config = dict(
    horizontal_flip=True,
    hidden_act='gelu',
    parallel_block=False,
    drop_path=0.15,
    num_experts=8,
    patch_size=[8, 8],
    optimizer='muon',
    learning_rate=0.017,
    ema_decay=0.999,
    epochs=31.5,
    weight_decay=0.003,
)
Rows from expert 2 of block 4, named by matrix and row number. Rows with one number belong to one neuron. Each number is 200 + 30 x the weight over its row's rms, rounded and kept within 0 to 999. All counts start at 0. After the name is the row's rms in percent of the matrix's.
# up: expert up (model.blocks.4.mlp.up, 8x160x160), inputs 0-159
# down: expert down (model.blocks.4.mlp.down, 8x160x160, transposed), outputs 0-159
up.90,067,244,200,200,237,193,200,188,200,161,269,125,200,266,200,267,200,200,200,122,125,256,199,327,200,208,200,200,200,200,200,200,200,254,200,200,200,154,176,293,190,200,221,200,220,200,238,200,163,200,200,200,224,200,178,200,200,200,211,209,200,200,200,164,200,200,200,200,242,176,265,175,194,200,200,200,200,200,200,200,200,268,212,247,200,200,145,200,200,200,200,194,175,200,200,200,200,200,200,200,200,200,200,253,171,200,200,81,200,276,278,188,200,200,200,200,200,200,200,200,200,200,200,200,254,200,200,200,200,139,200,163,282,161,200,158,200,200,218,199,200,231,172,200,200,200,200,216,200,200,200,215,200,200,192,200,200,200,200,200,200
up.91,079,200,200,200,200,237,164,200,200,206,200,200,200,200,227,207,166,200,165,200,200,261,200,272,242,200,246,162,164,226,200,200,262,244,159,200,200,200,257,200,200,200,200,200,200,200,162,200,200,141,177,200,157,155,173,200,208,200,200,252,177,244,200,200,221,200,200,232,200,251,200,200,200,200,200,241,192,200,268,200,200,200,176,200,242,216,200,171,200,200,200,200,200,299,200,200,168,186,200,200,171,292,200,200,252,200,200,231,210,200,239,242,210,200,200,200,166,200,157,200,200,200,169,219,200,138,217,230,247,89,187,207,149,200,200,256,179,200,200,200,259,200,200,200,127,238,203,127,204,166,200,210,265,200,173,200,200,159,228,200,200
up.92,112,146,229,200,211,193,200,200,179,233,200,166,156,220,146,180,230,242,275,200,171,188,232,200,215,200,215,200,224,200,200,245,164,200,200,200,135,200,230,164,255,252,200,273,265,200,200,200,200,200,200,200,159,200,235,200,200,164,200,200,200,223,213,200,203,200,200,200,200,200,168,209,200,200,160,191,200,200,200,185,157,200,200,219,200,144,249,116,157,200,200,200,200,200,225,183,183,157,200,173,200,200,200,193,200,146,200,200,166,260,271,200,160,213,241,200,200,200,217,103,200,223,160,200,200,200,285,200,200,200,198,159,149,137,200,236,200,177,172,200,200,200,241,151,224,222,200,204,188,200,200,217,159,200,200,290,200,200,234,265,200
up.93,110,193,200,200,225,200,124,200,200,200,200,200,200,200,223,198,200,200,184,200,273,200,244,200,232,200,211,200,200,200,246,200,200,226,180,182,200,160,200,200,200,178,314,200,200,200,236,234,200,163,200,192,223,229,200,200,206,234,200,201,200,258,200,216,200,185,140,200,162,200,200,200,200,200,200,200,200,200,186,200,200,188,200,200,212,200,187,89,200,200,262,200,167,157,151,200,200,200,162,180,262,250,200,200,200,225,200,200,236,156,187,211,200,163,200,156,200,200,128,144,200,200,166,234,216,161,200,156,166,200,201,146,237,200,200,273,200,200,200,132,229,200,200,175,200,200,183,200,237,227,117,194,137,225,200,200,200,214,273,218,126
up.94,060,200,219,200,188,200,200,100,200,162,200,148,200,186,107,200,224,146,200,200,200,149,152,200,165,200,200,200,185,200,200,200,177,211,200,170,182,200,140,200,200,200,200,200,200,174,271,200,200,176,266,200,137,200,180,200,200,200,194,200,234,200,192,200,200,152,238,271,200,212,200,200,200,200,200,200,149,200,200,200,228,200,200,200,200,200,207,200,133,279,249,200,201,200,200,174,200,200,200,200,258,200,200,187,200,230,177,200,200,270,200,258,200,200,232,200,200,200,200,182,200,254,238,280,200,200,200,278,161,200,204,71,200,200,252,200,195,200,200,186,200,226,155,236,200,167,200,227,200,200,200,200,200,200,204,200,161,200,200,146,200
up.95,108,200,242,223,162,167,245,200,200,186,247,198,193,200,200,191,200,200,154,147,170,161,200,208,137,200,247,190,231,259,234,200,183,200,181,200,179,200,258,164,200,188,194,215,233,200,129,200,200,226,200,200,200,200,200,234,203,253,200,189,153,213,200,133,261,200,244,200,200,131,189,200,200,200,157,210,294,200,169,183,208,200,187,234,254,122,200,200,264,221,174,227,188,200,200,200,200,224,167,151,200,200,200,228,200,200,154,253,200,173,210,156,183,200,212,251,200,200,200,200,200,200,135,247,170,152,210,177,200,200,259,200,200,200,200,200,200,200,210,200,200,200,243,200,250,147,248,200,146,200,200,228,236,200,154,200,200,153,200,267,200
up.96,113,213,200,200,200,200,200,200,200,200,226,200,162,200,231,200,200,204,200,228,200,200,160,200,267,200,200,200,155,272,258,241,246,188,178,200,187,200,241,200,200,200,200,200,200,184,280,200,200,271,200,200,200,200,200,279,188,223,200,200,176,200,166,158,200,175,235,269,149,184,107,200,206,162,200,143,200,200,109,200,200,200,200,200,200,200,165,200,161,200,200,200,200,200,200,163,211,200,200,168,200,214,243,128,200,200,151,253,200,200,248,188,163,188,182,232,200,255,224,148,233,200,200,200,129,200,232,162,167,200,200,246,220,183,135,207,200,214,200,200,165,200,200,274,200,189,200,200,200,200,174,200,200,202,200,237,263,200,200,265,173
up.97,109,226,200,200,247,249,200,258,200,180,200,200,200,200,173,200,200,200,200,200,200,200,234,200,200,200,213,227,267,160,268,151,200,118,158,229,200,148,200,230,236,200,200,165,200,254,254,265,225,253,244,197,204,200,240,200,200,200,248,138,200,184,212,234,200,218,200,185,200,189,215,200,200,200,200,201,145,222,187,253,200,184,200,200,181,184,200,200,190,216,200,200,144,160,101,237,200,200,200,145,200,173,200,200,200,224,200,178,171,237,181,218,178,200,200,200,275,197,200,270,228,180,200,200,179,210,200,158,185,226,228,200,196,200,139,155,200,155,200,282,178,200,200,200,199,171,138,200,200,200,175,200,158,135,227,142,200,181,200,200,200
up.98,119,119,248,169,134,191,210,152,200,200,156,200,229,200,200,194,200,239,236,160,200,200,250,200,200,200,249,197,200,200,225,167,200,200,200,200,200,198,252,163,152,200,165,200,184,205,178,311,268,192,200,200,200,200,198,223,238,180,191,131,200,200,255,200,200,200,125,200,228,152,230,199,200,164,200,270,200,190,204,200,219,200,248,200,200,200,200,147,200,242,199,200,200,200,200,200,200,168,200,149,248,188,221,200,217,200,200,248,236,216,237,170,200,156,219,183,165,200,241,207,200,200,231,225,200,200,200,200,200,230,200,162,200,207,210,200,200,164,148,200,190,260,198,260,200,200,200,197,204,275,221,161,267,200,147,155,200,200,200,260,200
up.99,116,282,267,200,200,200,177,200,172,209,201,200,117,200,177,200,200,200,200,215,187,200,195,200,200,200,200,198,200,200,200,229,237,212,200,200,200,200,200,264,200,208,269,200,110,249,282,200,200,200,168,200,200,200,127,200,174,200,231,200,200,280,187,272,200,200,259,165,200,173,200,200,171,200,124,171,200,200,232,183,165,200,200,200,220,224,200,200,200,200,211,201,200,200,272,171,200,200,223,217,214,136,150,200,200,160,200,191,200,200,220,171,200,163,248,200,210,159,225,200,176,200,221,255,200,189,174,200,186,162,138,200,167,241,141,181,200,200,187,200,227,278,236,186,200,200,200,153,200,240,195,155,182,175,178,144,200,200,200,190,191
up.100,094,219,200,206,200,200,200,187,150,201,200,162,200,213,200,166,200,200,224,200,200,139,172,200,269,200,261,182,200,254,105,208,205,221,200,271,308,200,200,158,140,166,200,178,199,204,130,145,200,200,239,200,200,200,186,200,221,200,226,200,221,185,232,200,200,200,160,200,200,200,204,209,178,200,232,200,230,144,200,135,200,161,222,200,160,200,200,200,200,200,161,183,284,200,262,200,200,200,239,200,200,200,200,200,157,222,176,200,236,123,200,200,200,200,200,200,200,234,156,200,200,208,200,200,200,200,265,184,200,160,177,200,200,200,210,200,228,141,200,213,215,200,200,191,123,267,282,200,211,256,200,200,200,200,200,200,221,200,200,221,200
up.101,125,200,184,197,200,235,200,200,221,221,183,229,200,202,200,200,200,250,256,191,200,200,214,197,249,200,200,152,200,200,132,223,144,189,250,196,200,269,200,200,170,200,200,181,200,178,200,143,215,200,200,200,200,249,200,219,224,261,219,177,200,200,135,237,200,150,239,200,200,265,162,200,200,163,178,176,204,151,200,169,148,133,116,170,200,200,200,200,225,155,168,200,200,200,188,200,188,200,200,160,229,201,200,232,200,194,200,164,179,218,200,226,190,200,159,231,273,200,232,200,275,221,200,200,200,200,200,200,208,200,186,151,210,217,200,221,194,200,204,244,191,327,200,232,149,200,200,172,131,239,200,218,241,200,200,186,200,165,146,200,224
up.102,096,245,218,121,200,200,200,200,209,236,200,200,200,236,200,200,153,200,200,185,230,189,120,200,251,237,200,200,219,200,200,234,200,200,200,215,138,164,231,200,185,200,200,220,137,189,228,233,200,200,227,200,200,200,247,200,130,200,200,200,200,223,126,197,200,272,200,207,154,241,200,200,233,167,200,200,225,248,200,210,236,134,200,200,204,200,178,200,218,200,272,200,200,203,200,146,167,266,200,179,200,207,200,190,200,289,200,223,138,200,221,200,172,163,232,200,200,160,200,200,245,261,200,193,200,158,174,177,189,200,200,200,273,189,184,200,173,216,202,200,224,200,133,200,200,200,200,206,200,200,152,201,164,200,193,87,234,200,200,200,200
up.103,079,200,213,236,200,200,200,151,200,154,200,143,189,200,200,220,111,200,200,282,200,200,159,245,220,274,200,200,200,175,200,298,200,200,217,200,200,200,200,200,200,176,179,214,200,236,200,200,235,200,200,160,200,200,200,269,145,147,153,128,200,200,137,128,200,222,200,200,230,172,222,191,208,200,200,132,200,200,260,200,200,208,200,200,211,200,200,142,277,263,200,279,234,200,200,200,216,238,180,174,168,231,175,200,128,200,200,200,208,200,161,200,222,200,200,200,200,239,150,222,145,176,200,200,200,213,239,200,200,200,200,200,178,200,212,155,200,200,193,254,219,190,200,200,200,200,200,200,200,184,200,200,200,152,259,200,200,200,195,200,223
up.104,122,200,200,152,167,172,200,206,184,200,200,245,176,266,200,255,188,253,175,243,180,200,200,204,200,200,244,260,200,200,200,180,184,145,205,229,200,200,197,200,203,253,256,159,200,200,200,200,165,200,215,200,169,200,200,170,189,200,179,200,200,200,200,200,170,134,200,200,238,200,221,177,200,222,200,209,200,234,130,180,287,200,181,268,184,235,169,178,223,200,200,168,230,240,183,176,167,188,234,200,262,251,163,274,200,145,273,153,200,200,223,178,200,238,233,211,200,200,209,137,143,200,231,164,179,235,198,200,238,200,200,200,200,159,200,253,200,200,159,199,238,155,244,200,130,200,200,200,129,189,170,191,236,200,200,200,200,211,200,200,177
up.105,083,212,200,200,208,200,176,166,200,200,200,200,162,200,199,200,200,200,235,152,139,200,200,220,200,200,237,186,200,258,133,216,200,177,200,270,225,263,200,166,200,200,126,200,200,222,124,227,200,200,200,200,194,200,200,200,218,200,177,162,178,200,200,200,216,286,200,219,200,249,182,200,185,212,123,119,200,200,217,174,211,200,200,200,194,200,200,184,275,200,230,173,200,176,200,210,228,251,200,252,138,183,188,245,182,157,166,223,242,200,200,200,153,288,175,279,200,200,200,200,200,188,200,200,200,200,147,200,200,222,253,120,200,200,200,127,200,196,200,200,200,187,154,200,200,200,250,180,200,200,200,221,250,200,166,194,200,200,200,242,182
up.106,147,296,228,260,244,234,259,137,212,200,177,200,200,165,200,204,200,200,244,212,200,200,209,175,200,200,137,195,221,200,200,205,229,227,200,200,200,230,154,215,187,288,211,235,226,200,276,265,245,162,200,152,158,200,118,227,171,200,245,200,200,254,250,215,200,200,200,200,171,248,200,200,200,200,200,169,172,136,157,189,200,182,153,175,200,200,200,200,203,190,232,200,200,273,200,221,182,200,177,161,200,220,200,200,200,158,224,175,232,177,200,209,132,200,195,200,200,253,200,251,219,200,200,200,206,214,200,182,200,240,195,219,171,191,193,193,149,200,162,229,166,193,200,199,200,175,218,157,161,237,218,174,200,220,193,142,200,144,200,197,188
up.107,060,203,257,200,246,272,144,200,170,235,118,200,200,200,200,184,200,200,214,200,200,137,200,200,167,265,232,236,244,180,200,200,288,200,151,200,200,200,200,200,173,200,200,143,162,200,237,200,262,298,200,248,200,200,200,167,200,170,200,191,176,200,200,109,200,219,200,200,200,200,239,200,200,200,195,200,229,200,160,200,200,200,200,200,161,199,200,200,200,200,200,200,200,200,200,200,200,200,191,200,200,255,200,238,200,200,200,148,200,269,200,200,200,220,263,200,200,200,200,200,186,200,216,200,200,200,200,200,126,200,268,200,200,205,200,273,200,163,200,275,274,164,200,200,200,200,200,200,200,200,200,200,200,200,264,225,117,200,200,200,200
up.108,114,136,200,176,200,200,200,197,200,200,200,244,200,200,235,200,200,200,200,227,200,255,160,200,249,267,200,200,200,200,243,200,200,142,200,263,200,200,189,200,164,200,200,200,239,212,200,149,259,216,248,218,200,182,121,214,173,200,200,200,154,200,200,200,200,200,200,167,200,183,200,194,177,191,200,200,128,203,143,200,147,236,265,226,200,200,200,200,209,315,132,200,200,191,200,167,275,200,200,200,179,200,200,200,200,200,171,200,123,200,200,254,200,236,231,200,212,200,245,200,251,173,211,257,177,200,200,183,208,200,200,205,200,200,200,200,252,200,265,200,219,200,200,162,178,290,200,200,181,141,200,200,200,200,142,175,166,200,207,224,200
up.109,083,200,200,254,227,200,212,200,133,200,213,200,240,189,222,200,226,200,200,267,196,259,200,260,200,215,200,141,164,218,200,200,200,223,200,246,254,200,240,200,200,200,200,189,200,200,200,169,200,177,220,172,200,200,200,200,180,152,180,200,230,209,200,108,200,200,200,212,244,211,246,200,200,200,208,127,230,236,196,200,200,253,200,172,178,200,200,200,214,205,200,200,192,191,227,163,218,191,200,149,264,207,200,225,204,187,200,195,104,140,200,202,262,133,136,200,200,200,245,140,235,156,211,175,263,209,200,200,200,200,185,200,180,200,140,127,161,229,200,242,184,200,240,135,200,200,200,222,230,200,214,200,200,191,200,200,200,200,136,200,151
up.110,087,200,200,235,200,114,200,161,200,256,218,237,200,200,200,200,200,200,200,200,218,163,200,200,277,191,200,200,172,200,173,185,200,180,200,200,208,174,199,178,158,194,191,200,252,215,250,200,305,200,198,311,200,200,200,200,200,158,158,200,200,252,200,88,200,200,200,200,200,228,175,144,200,147,137,200,200,200,225,228,136,200,200,200,219,168,242,200,200,235,216,200,218,200,186,214,205,200,200,200,200,147,140,161,200,200,200,200,200,200,210,200,200,200,200,159,200,200,168,200,200,218,200,200,200,169,200,200,269,200,200,200,193,201,200,151,200,172,200,216,269,200,185,228,200,200,200,200,140,233,108,225,200,200,200,259,145,200,200,200,200
up.111,087,200,200,200,184,189,200,198,195,200,200,200,200,170,200,200,150,149,200,200,213,142,200,198,200,200,239,200,200,197,96,200,200,197,200,200,205,235,249,200,177,200,200,218,200,200,189,244,232,200,259,200,168,146,123,200,200,200,200,216,204,200,187,192,200,200,144,178,208,260,252,144,235,200,225,167,200,200,166,200,172,200,149,200,200,227,200,115,207,158,200,115,200,217,258,119,206,211,200,200,162,200,200,200,252,200,257,181,200,176,200,231,193,179,200,194,200,200,212,138,271,254,175,200,200,251,188,200,200,179,148,200,200,229,200,200,227,200,249,200,200,200,200,200,200,200,200,153,251,200,200,200,267,230,169,230,231,128,200,200,155
down.90,091,175,191,200,200,190,232,168,200,178,200,200,200,200,220,200,200,200,147,159,200,122,200,200,200,163,200,220,256,142,200,200,212,225,200,208,212,208,200,200,200,200,222,225,200,200,200,200,200,174,185,159,229,212,85,187,200,159,200,170,245,200,232,177,292,151,218,126,238,200,212,198,200,205,200,210,200,178,122,200,200,233,200,200,246,200,133,157,124,200,206,200,200,222,200,200,203,200,200,200,250,266,184,221,200,119,200,275,200,200,200,200,200,200,223,200,244,200,200,200,176,182,200,253,200,200,200,200,200,170,200,200,200,200,280,200,200,200,161,200,149,200,200,186,133,200,200,200,200,203,200,200,221,200,200,200,175,162,228,153,288
down.91,100,229,247,244,200,200,200,200,200,200,176,200,221,176,200,221,219,200,200,200,200,148,240,200,200,158,263,240,160,200,224,131,231,200,200,200,200,200,200,315,200,249,200,195,200,237,200,200,192,215,200,240,174,200,200,139,240,199,200,200,200,183,230,200,200,200,194,200,172,263,187,200,224,200,209,176,208,141,200,200,200,164,200,200,187,200,200,154,302,126,171,158,200,200,208,200,217,200,243,181,196,200,150,200,216,226,200,200,210,200,176,200,200,169,200,206,228,237,226,240,200,153,200,200,208,200,200,151,200,116,200,153,200,145,260,289,200,200,145,242,193,231,162,204,215,238,203,165,235,151,244,206,178,193,200,200,225,200,171,200,172
down.92,112,167,208,200,230,185,171,233,212,200,178,220,228,200,217,200,200,200,200,156,200,253,200,200,150,200,245,200,200,200,240,200,200,254,200,200,128,200,200,200,200,200,218,137,263,148,200,207,131,179,200,200,236,200,200,200,200,200,200,200,200,162,188,200,200,128,234,200,146,103,200,221,200,200,200,179,239,200,233,200,161,226,183,200,242,237,200,258,200,200,158,200,204,200,226,113,147,244,309,200,200,227,172,200,200,200,200,200,174,260,200,182,221,164,267,207,200,180,211,200,170,245,197,183,200,219,167,142,239,277,152,174,147,200,193,200,200,200,244,138,200,216,177,213,200,202,221,200,200,200,200,189,200,192,200,200,200,200,177,200,200
down.93,101,200,200,254,212,232,200,134,250,200,162,191,117,200,200,242,200,200,239,200,158,200,196,156,154,150,205,180,229,200,216,200,199,219,216,172,230,200,200,200,200,200,200,127,200,200,200,140,236,200,200,152,238,144,200,241,200,200,234,230,195,239,200,262,191,216,200,178,200,200,200,181,265,179,200,261,200,162,200,200,221,200,200,200,200,200,200,200,200,200,200,200,200,200,149,200,200,271,202,260,194,200,168,200,200,241,200,200,150,162,200,325,153,155,243,200,296,233,126,240,249,200,200,200,239,200,157,200,216,200,200,158,200,200,157,200,223,200,200,200,200,200,200,200,200,227,200,200,200,165,200,200,200,200,197,200,200,169,200,200,235
down.94,093,217,200,167,213,200,234,200,139,181,198,200,169,200,200,200,121,200,136,200,200,200,200,200,256,200,224,200,156,200,125,288,265,200,200,221,144,205,250,200,200,200,220,200,200,171,200,220,200,200,200,200,188,200,230,200,200,200,200,142,200,200,200,200,235,200,227,200,138,200,172,200,160,200,200,244,200,236,200,200,200,200,160,200,200,200,160,140,200,174,110,200,256,200,206,200,175,123,200,237,200,204,174,200,200,200,200,220,200,309,200,225,200,150,249,239,200,157,142,187,265,200,171,200,200,194,200,250,242,226,249,200,157,200,200,200,191,200,142,200,233,200,200,200,249,200,200,212,200,200,163,220,168,222,200,200,200,200,200,152,200
down.95,099,200,200,105,263,200,200,154,245,200,200,200,168,200,200,175,200,175,200,188,166,242,138,163,200,192,200,169,216,200,147,200,236,225,200,200,156,130,200,200,200,200,174,200,200,200,160,243,200,200,188,211,166,152,200,200,200,153,266,200,200,216,200,125,187,221,200,200,214,200,152,305,245,200,200,200,200,200,205,213,200,200,200,200,200,200,200,174,237,200,206,183,200,200,200,200,183,200,239,200,163,219,200,200,200,200,200,200,200,235,129,140,200,142,208,200,200,211,175,200,200,200,190,200,200,170,200,200,200,200,200,200,168,153,287,265,200,200,180,278,200,200,192,241,140,153,119,220,217,200,200,204,200,200,200,211,200,276,200,140,200
down.96,112,200,200,195,200,249,208,212,200,200,200,158,196,263,248,249,195,200,200,182,200,200,200,200,230,211,200,269,200,220,200,200,200,200,158,200,164,228,200,200,270,275,200,161,200,251,224,200,200,165,129,244,200,200,200,179,143,230,200,200,157,215,224,200,170,205,239,226,241,165,200,236,231,200,200,200,186,227,188,253,200,200,200,141,200,215,135,200,200,200,200,200,210,200,200,200,248,200,152,138,200,200,162,164,200,200,200,224,143,160,148,200,200,200,181,167,200,179,275,200,200,232,200,188,240,89,200,163,198,175,200,200,200,233,205,149,163,200,200,165,200,213,150,233,245,200,200,243,170,200,200,200,248,200,272,200,225,158,198,166,214
down.97,108,200,232,200,200,148,200,132,200,200,223,200,200,89,208,210,200,200,140,168,200,213,236,200,200,200,200,230,239,231,200,188,200,200,185,236,200,146,209,168,200,200,200,124,173,271,191,200,200,200,248,200,220,200,200,200,256,200,210,225,200,200,240,218,152,200,200,168,229,200,133,240,142,214,189,200,200,182,235,200,200,179,178,200,200,200,158,194,261,200,200,200,200,238,151,200,292,200,238,200,180,227,181,284,214,277,200,200,200,200,183,247,161,200,168,200,200,200,200,254,269,200,200,248,200,200,200,161,181,168,200,200,200,200,200,200,216,228,132,235,200,191,200,207,185,200,200,200,203,200,200,207,231,212,158,203,146,274,200,184,200
down.98,109,200,196,200,200,249,245,167,216,200,166,205,180,200,230,200,286,200,200,155,200,169,200,165,200,200,200,207,219,200,200,200,189,246,200,200,200,195,200,200,144,200,131,206,200,176,200,163,271,210,200,200,200,200,200,200,200,200,245,228,197,200,262,167,183,200,200,238,200,200,176,200,200,200,200,200,200,225,200,145,153,274,200,245,200,200,200,200,200,179,200,200,200,200,252,200,225,159,186,231,200,200,200,272,251,200,252,240,224,254,200,212,238,203,134,200,172,147,200,187,200,153,200,200,200,168,200,232,200,200,200,200,159,183,171,273,270,151,200,220,255,214,181,167,228,232,137,200,134,200,201,222,98,200,251,147,200,200,200,194,200
down.99,098,170,130,187,165,115,200,200,223,200,242,200,200,200,200,195,200,200,200,242,120,244,200,200,159,276,200,200,200,229,200,200,182,263,184,258,246,200,150,200,200,104,200,186,200,252,200,200,200,200,144,200,200,200,200,184,200,200,162,200,200,230,200,200,210,224,200,200,201,200,208,191,200,230,263,178,200,186,200,200,247,178,179,254,239,200,197,195,200,202,200,252,200,200,216,190,200,200,155,172,200,200,200,184,200,200,200,200,237,225,160,200,147,262,188,200,255,218,179,200,169,161,258,170,200,200,159,130,200,200,200,200,152,200,200,217,236,200,183,200,173,241,207,200,200,140,270,238,156,200,200,200,142,254,199,261,237,169,200,200,200
down.100,091,204,200,200,200,233,188,148,200,200,184,256,200,240,130,200,200,200,200,200,164,200,200,274,200,168,200,155,239,267,215,196,200,231,251,260,200,156,200,194,200,101,200,135,200,215,200,200,151,200,167,200,175,200,200,200,151,199,179,189,200,195,200,168,165,168,200,200,200,200,188,200,200,200,118,200,200,159,200,200,200,200,200,288,200,207,200,200,200,139,200,200,200,200,175,200,200,200,248,200,200,236,141,129,227,205,200,216,200,133,200,200,173,273,200,200,185,200,244,200,216,120,200,172,200,200,200,243,219,175,224,200,200,136,249,200,239,150,236,200,200,200,200,184,219,200,222,200,200,155,208,180,200,130,227,200,200,163,217,212,217
down.101,084,200,194,270,200,200,200,200,248,236,200,200,200,200,200,152,199,200,200,200,251,200,200,155,200,200,200,200,200,200,200,200,200,200,200,200,200,200,200,200,143,200,200,303,200,242,139,200,200,200,200,225,136,200,141,148,160,206,200,200,200,200,200,200,133,200,200,200,200,140,122,200,149,200,188,209,200,200,200,186,200,200,200,292,200,158,200,199,200,200,124,200,200,200,201,236,232,200,200,168,202,200,143,146,200,200,244,186,183,200,200,253,248,124,200,200,200,200,200,200,200,200,208,200,200,200,200,191,177,200,200,200,184,232,144,200,200,180,200,119,304,155,121,200,200,171,200,200,173,200,162,200,140,200,200,200,226,200,163,172,200
down.102,097,200,200,225,193,200,219,232,233,159,200,200,188,200,213,200,218,200,164,200,149,167,241,200,200,200,180,159,200,200,200,200,200,220,170,200,175,252,146,200,200,200,200,200,121,276,200,200,200,200,200,200,229,200,200,200,220,232,279,148,200,255,258,200,181,216,216,188,200,200,227,200,200,227,214,207,200,200,200,200,247,179,254,200,188,200,159,254,200,200,200,283,210,208,229,200,276,200,209,143,200,138,161,219,210,252,238,200,200,281,243,164,200,200,223,200,148,200,200,200,148,200,210,200,160,200,284,200,183,221,181,200,141,200,117,153,200,200,200,198,237,214,205,239,200,200,159,200,190,222,200,169,200,204,253,200,200,200,200,208,273
down.103,099,247,203,178,166,200,148,200,153,200,164,239,253,161,200,200,104,217,200,200,200,170,200,200,290,200,200,200,214,200,200,200,195,218,251,200,200,200,200,200,174,227,200,243,188,200,200,227,200,200,210,186,231,220,200,200,200,200,200,160,152,190,200,238,157,232,200,200,232,200,200,166,200,200,227,132,170,277,200,200,170,200,200,200,200,200,200,200,200,162,200,200,200,177,218,200,229,201,250,200,234,200,167,222,200,177,200,252,235,214,239,170,236,211,138,208,223,200,200,190,140,258,200,200,200,200,163,200,238,200,200,158,197,200,255,200,200,263,280,225,113,161,200,188,139,200,167,134,149,200,200,200,200,238,200,200,194,200,145,200,133
down.104,101,207,200,176,177,200,200,200,200,214,200,200,200,200,196,156,106,200,200,200,146,200,200,123,200,200,206,200,200,200,200,176,200,280,147,173,174,212,200,200,254,200,200,158,144,190,200,195,176,187,160,182,200,258,125,232,168,200,233,208,230,200,200,200,200,195,200,200,200,172,233,200,174,200,200,200,193,188,215,245,154,200,200,200,200,173,231,214,211,200,200,200,179,170,200,232,151,175,247,200,249,200,236,267,285,200,200,200,234,200,157,200,150,145,189,200,226,255,200,160,200,250,221,206,200,200,200,147,200,200,156,200,200,200,178,200,229,200,200,137,210,200,168,200,200,124,200,254,200,200,220,213,243,275,200,200,200,296,200,200,157
down.105,094,241,200,200,169,200,117,175,200,200,200,200,288,249,238,167,200,153,155,189,160,224,165,185,225,200,200,200,200,260,236,238,196,233,271,218,200,200,209,135,161,153,200,200,200,167,200,200,200,216,256,216,200,223,193,200,200,152,130,200,238,254,225,200,201,184,144,224,200,200,200,200,202,200,119,167,155,200,124,200,251,200,200,251,200,200,200,200,200,306,185,200,202,200,199,186,200,148,200,209,200,230,220,215,200,200,200,200,200,200,229,200,171,200,213,171,200,221,228,200,200,182,200,200,200,200,200,197,249,200,168,200,200,200,200,200,200,200,200,147,216,200,245,157,200,247,200,111,200,200,270,200,159,200,153,200,200,200,209,200,200
down.106,120,200,133,200,264,228,200,225,265,202,216,229,200,267,200,226,225,265,258,200,218,180,108,200,200,168,200,200,251,139,173,220,200,153,180,200,223,200,200,126,224,224,174,148,200,171,194,200,200,200,153,200,207,243,173,200,200,257,200,184,200,212,200,200,167,200,200,200,142,141,214,200,230,245,200,200,200,200,214,164,201,235,150,220,200,243,205,200,200,229,150,152,161,143,200,200,200,200,200,186,200,231,173,200,200,200,200,195,200,200,131,178,179,200,200,200,180,221,200,218,200,200,266,200,212,177,155,200,200,165,200,258,203,233,159,200,162,200,200,185,234,226,260,248,225,200,200,229,200,200,213,200,200,257,200,200,168,200,221,268,251
down.107,085,200,155,254,215,200,233,200,200,200,170,185,200,200,193,229,200,200,200,137,278,200,200,242,218,185,175,200,181,200,200,200,200,205,200,157,200,278,129,200,200,247,145,200,200,200,200,246,279,200,294,200,181,169,151,200,200,200,200,141,166,200,200,143,200,200,200,174,200,253,200,200,200,174,287,200,200,148,200,130,200,222,200,200,200,157,155,181,253,164,200,200,200,206,200,200,200,200,200,200,227,200,200,200,200,200,200,200,200,200,181,200,237,200,200,200,258,236,184,195,266,229,200,200,140,200,242,200,245,158,200,200,230,210,267,200,195,200,200,236,200,200,200,200,187,200,176,200,227,239,200,230,200,200,157,215,271,200,179,200,284
down.108,090,200,183,209,200,240,200,200,227,211,200,187,200,232,200,130,200,206,200,224,167,213,288,276,241,200,224,200,245,200,200,200,200,200,183,200,239,189,200,118,135,139,200,150,200,214,198,200,200,200,247,171,264,140,189,200,200,200,218,200,200,200,200,223,200,200,136,145,200,200,189,200,253,230,200,200,200,137,196,200,200,198,200,283,200,213,200,200,193,200,200,200,200,215,200,273,200,202,143,200,200,200,265,200,226,189,200,200,200,179,255,121,161,200,200,217,163,200,205,299,200,200,200,200,200,200,200,200,200,123,200,240,200,245,200,178,157,200,250,200,200,200,200,200,200,200,200,200,200,242,200,201,200,200,234,200,222,200,273,200,252
down.109,096,200,200,232,200,233,200,219,132,138,174,222,200,231,200,203,200,203,200,141,230,131,211,200,200,174,252,204,200,200,200,179,248,162,200,200,205,206,177,200,190,279,200,254,200,200,200,180,191,136,207,219,166,227,200,200,200,200,200,200,200,200,176,200,132,200,200,223,217,200,200,200,200,200,200,254,234,142,200,215,200,161,200,271,203,200,200,163,176,176,200,200,200,278,200,200,270,265,200,200,245,157,113,180,200,200,200,265,161,177,96,127,183,279,192,151,230,200,200,200,223,181,218,200,237,156,193,227,150,142,230,164,200,219,181,180,200,200,200,200,200,200,193,194,200,200,200,200,191,200,200,202,200,222,200,200,200,200,200,200,200
down.110,104,170,176,196,158,137,249,200,140,222,234,200,200,121,124,200,200,229,200,129,200,200,200,200,200,235,200,200,137,231,200,200,200,256,200,272,226,200,200,187,147,200,200,223,191,200,265,222,244,215,209,200,200,200,182,200,204,200,200,200,178,200,200,210,169,124,200,200,233,223,236,200,162,204,200,200,207,136,151,200,139,133,195,200,253,200,200,200,200,200,191,200,189,172,193,200,200,182,200,200,226,200,270,200,200,159,200,210,194,220,200,141,197,200,230,200,277,200,200,200,164,170,180,193,200,200,259,200,200,279,200,174,200,224,200,197,200,210,230,200,242,281,200,200,200,200,250,129,232,239,200,192,161,200,160,200,200,200,200,190,200
down.111,113,233,240,200,151,186,158,162,162,200,103,187,217,200,178,177,200,191,273,210,253,254,215,234,238,200,200,185,200,229,165,223,220,200,193,200,135,200,222,205,129,174,200,161,200,200,216,204,155,200,206,200,197,200,200,219,200,252,234,157,229,199,221,200,258,200,200,150,213,200,200,200,200,228,200,160,200,167,200,213,200,200,200,243,143,176,200,200,206,200,200,234,200,200,212,176,200,229,206,200,149,159,194,200,162,200,222,200,180,200,200,141,265,292,166,200,200,200,239,162,213,192,175,148,171,193,200,223,219,182,195,200,222,200,187,200,173,154,200,245,200,164,185,215,200,296,212,241,183,200,200,200,201,197,200,114,200,278,235,200,200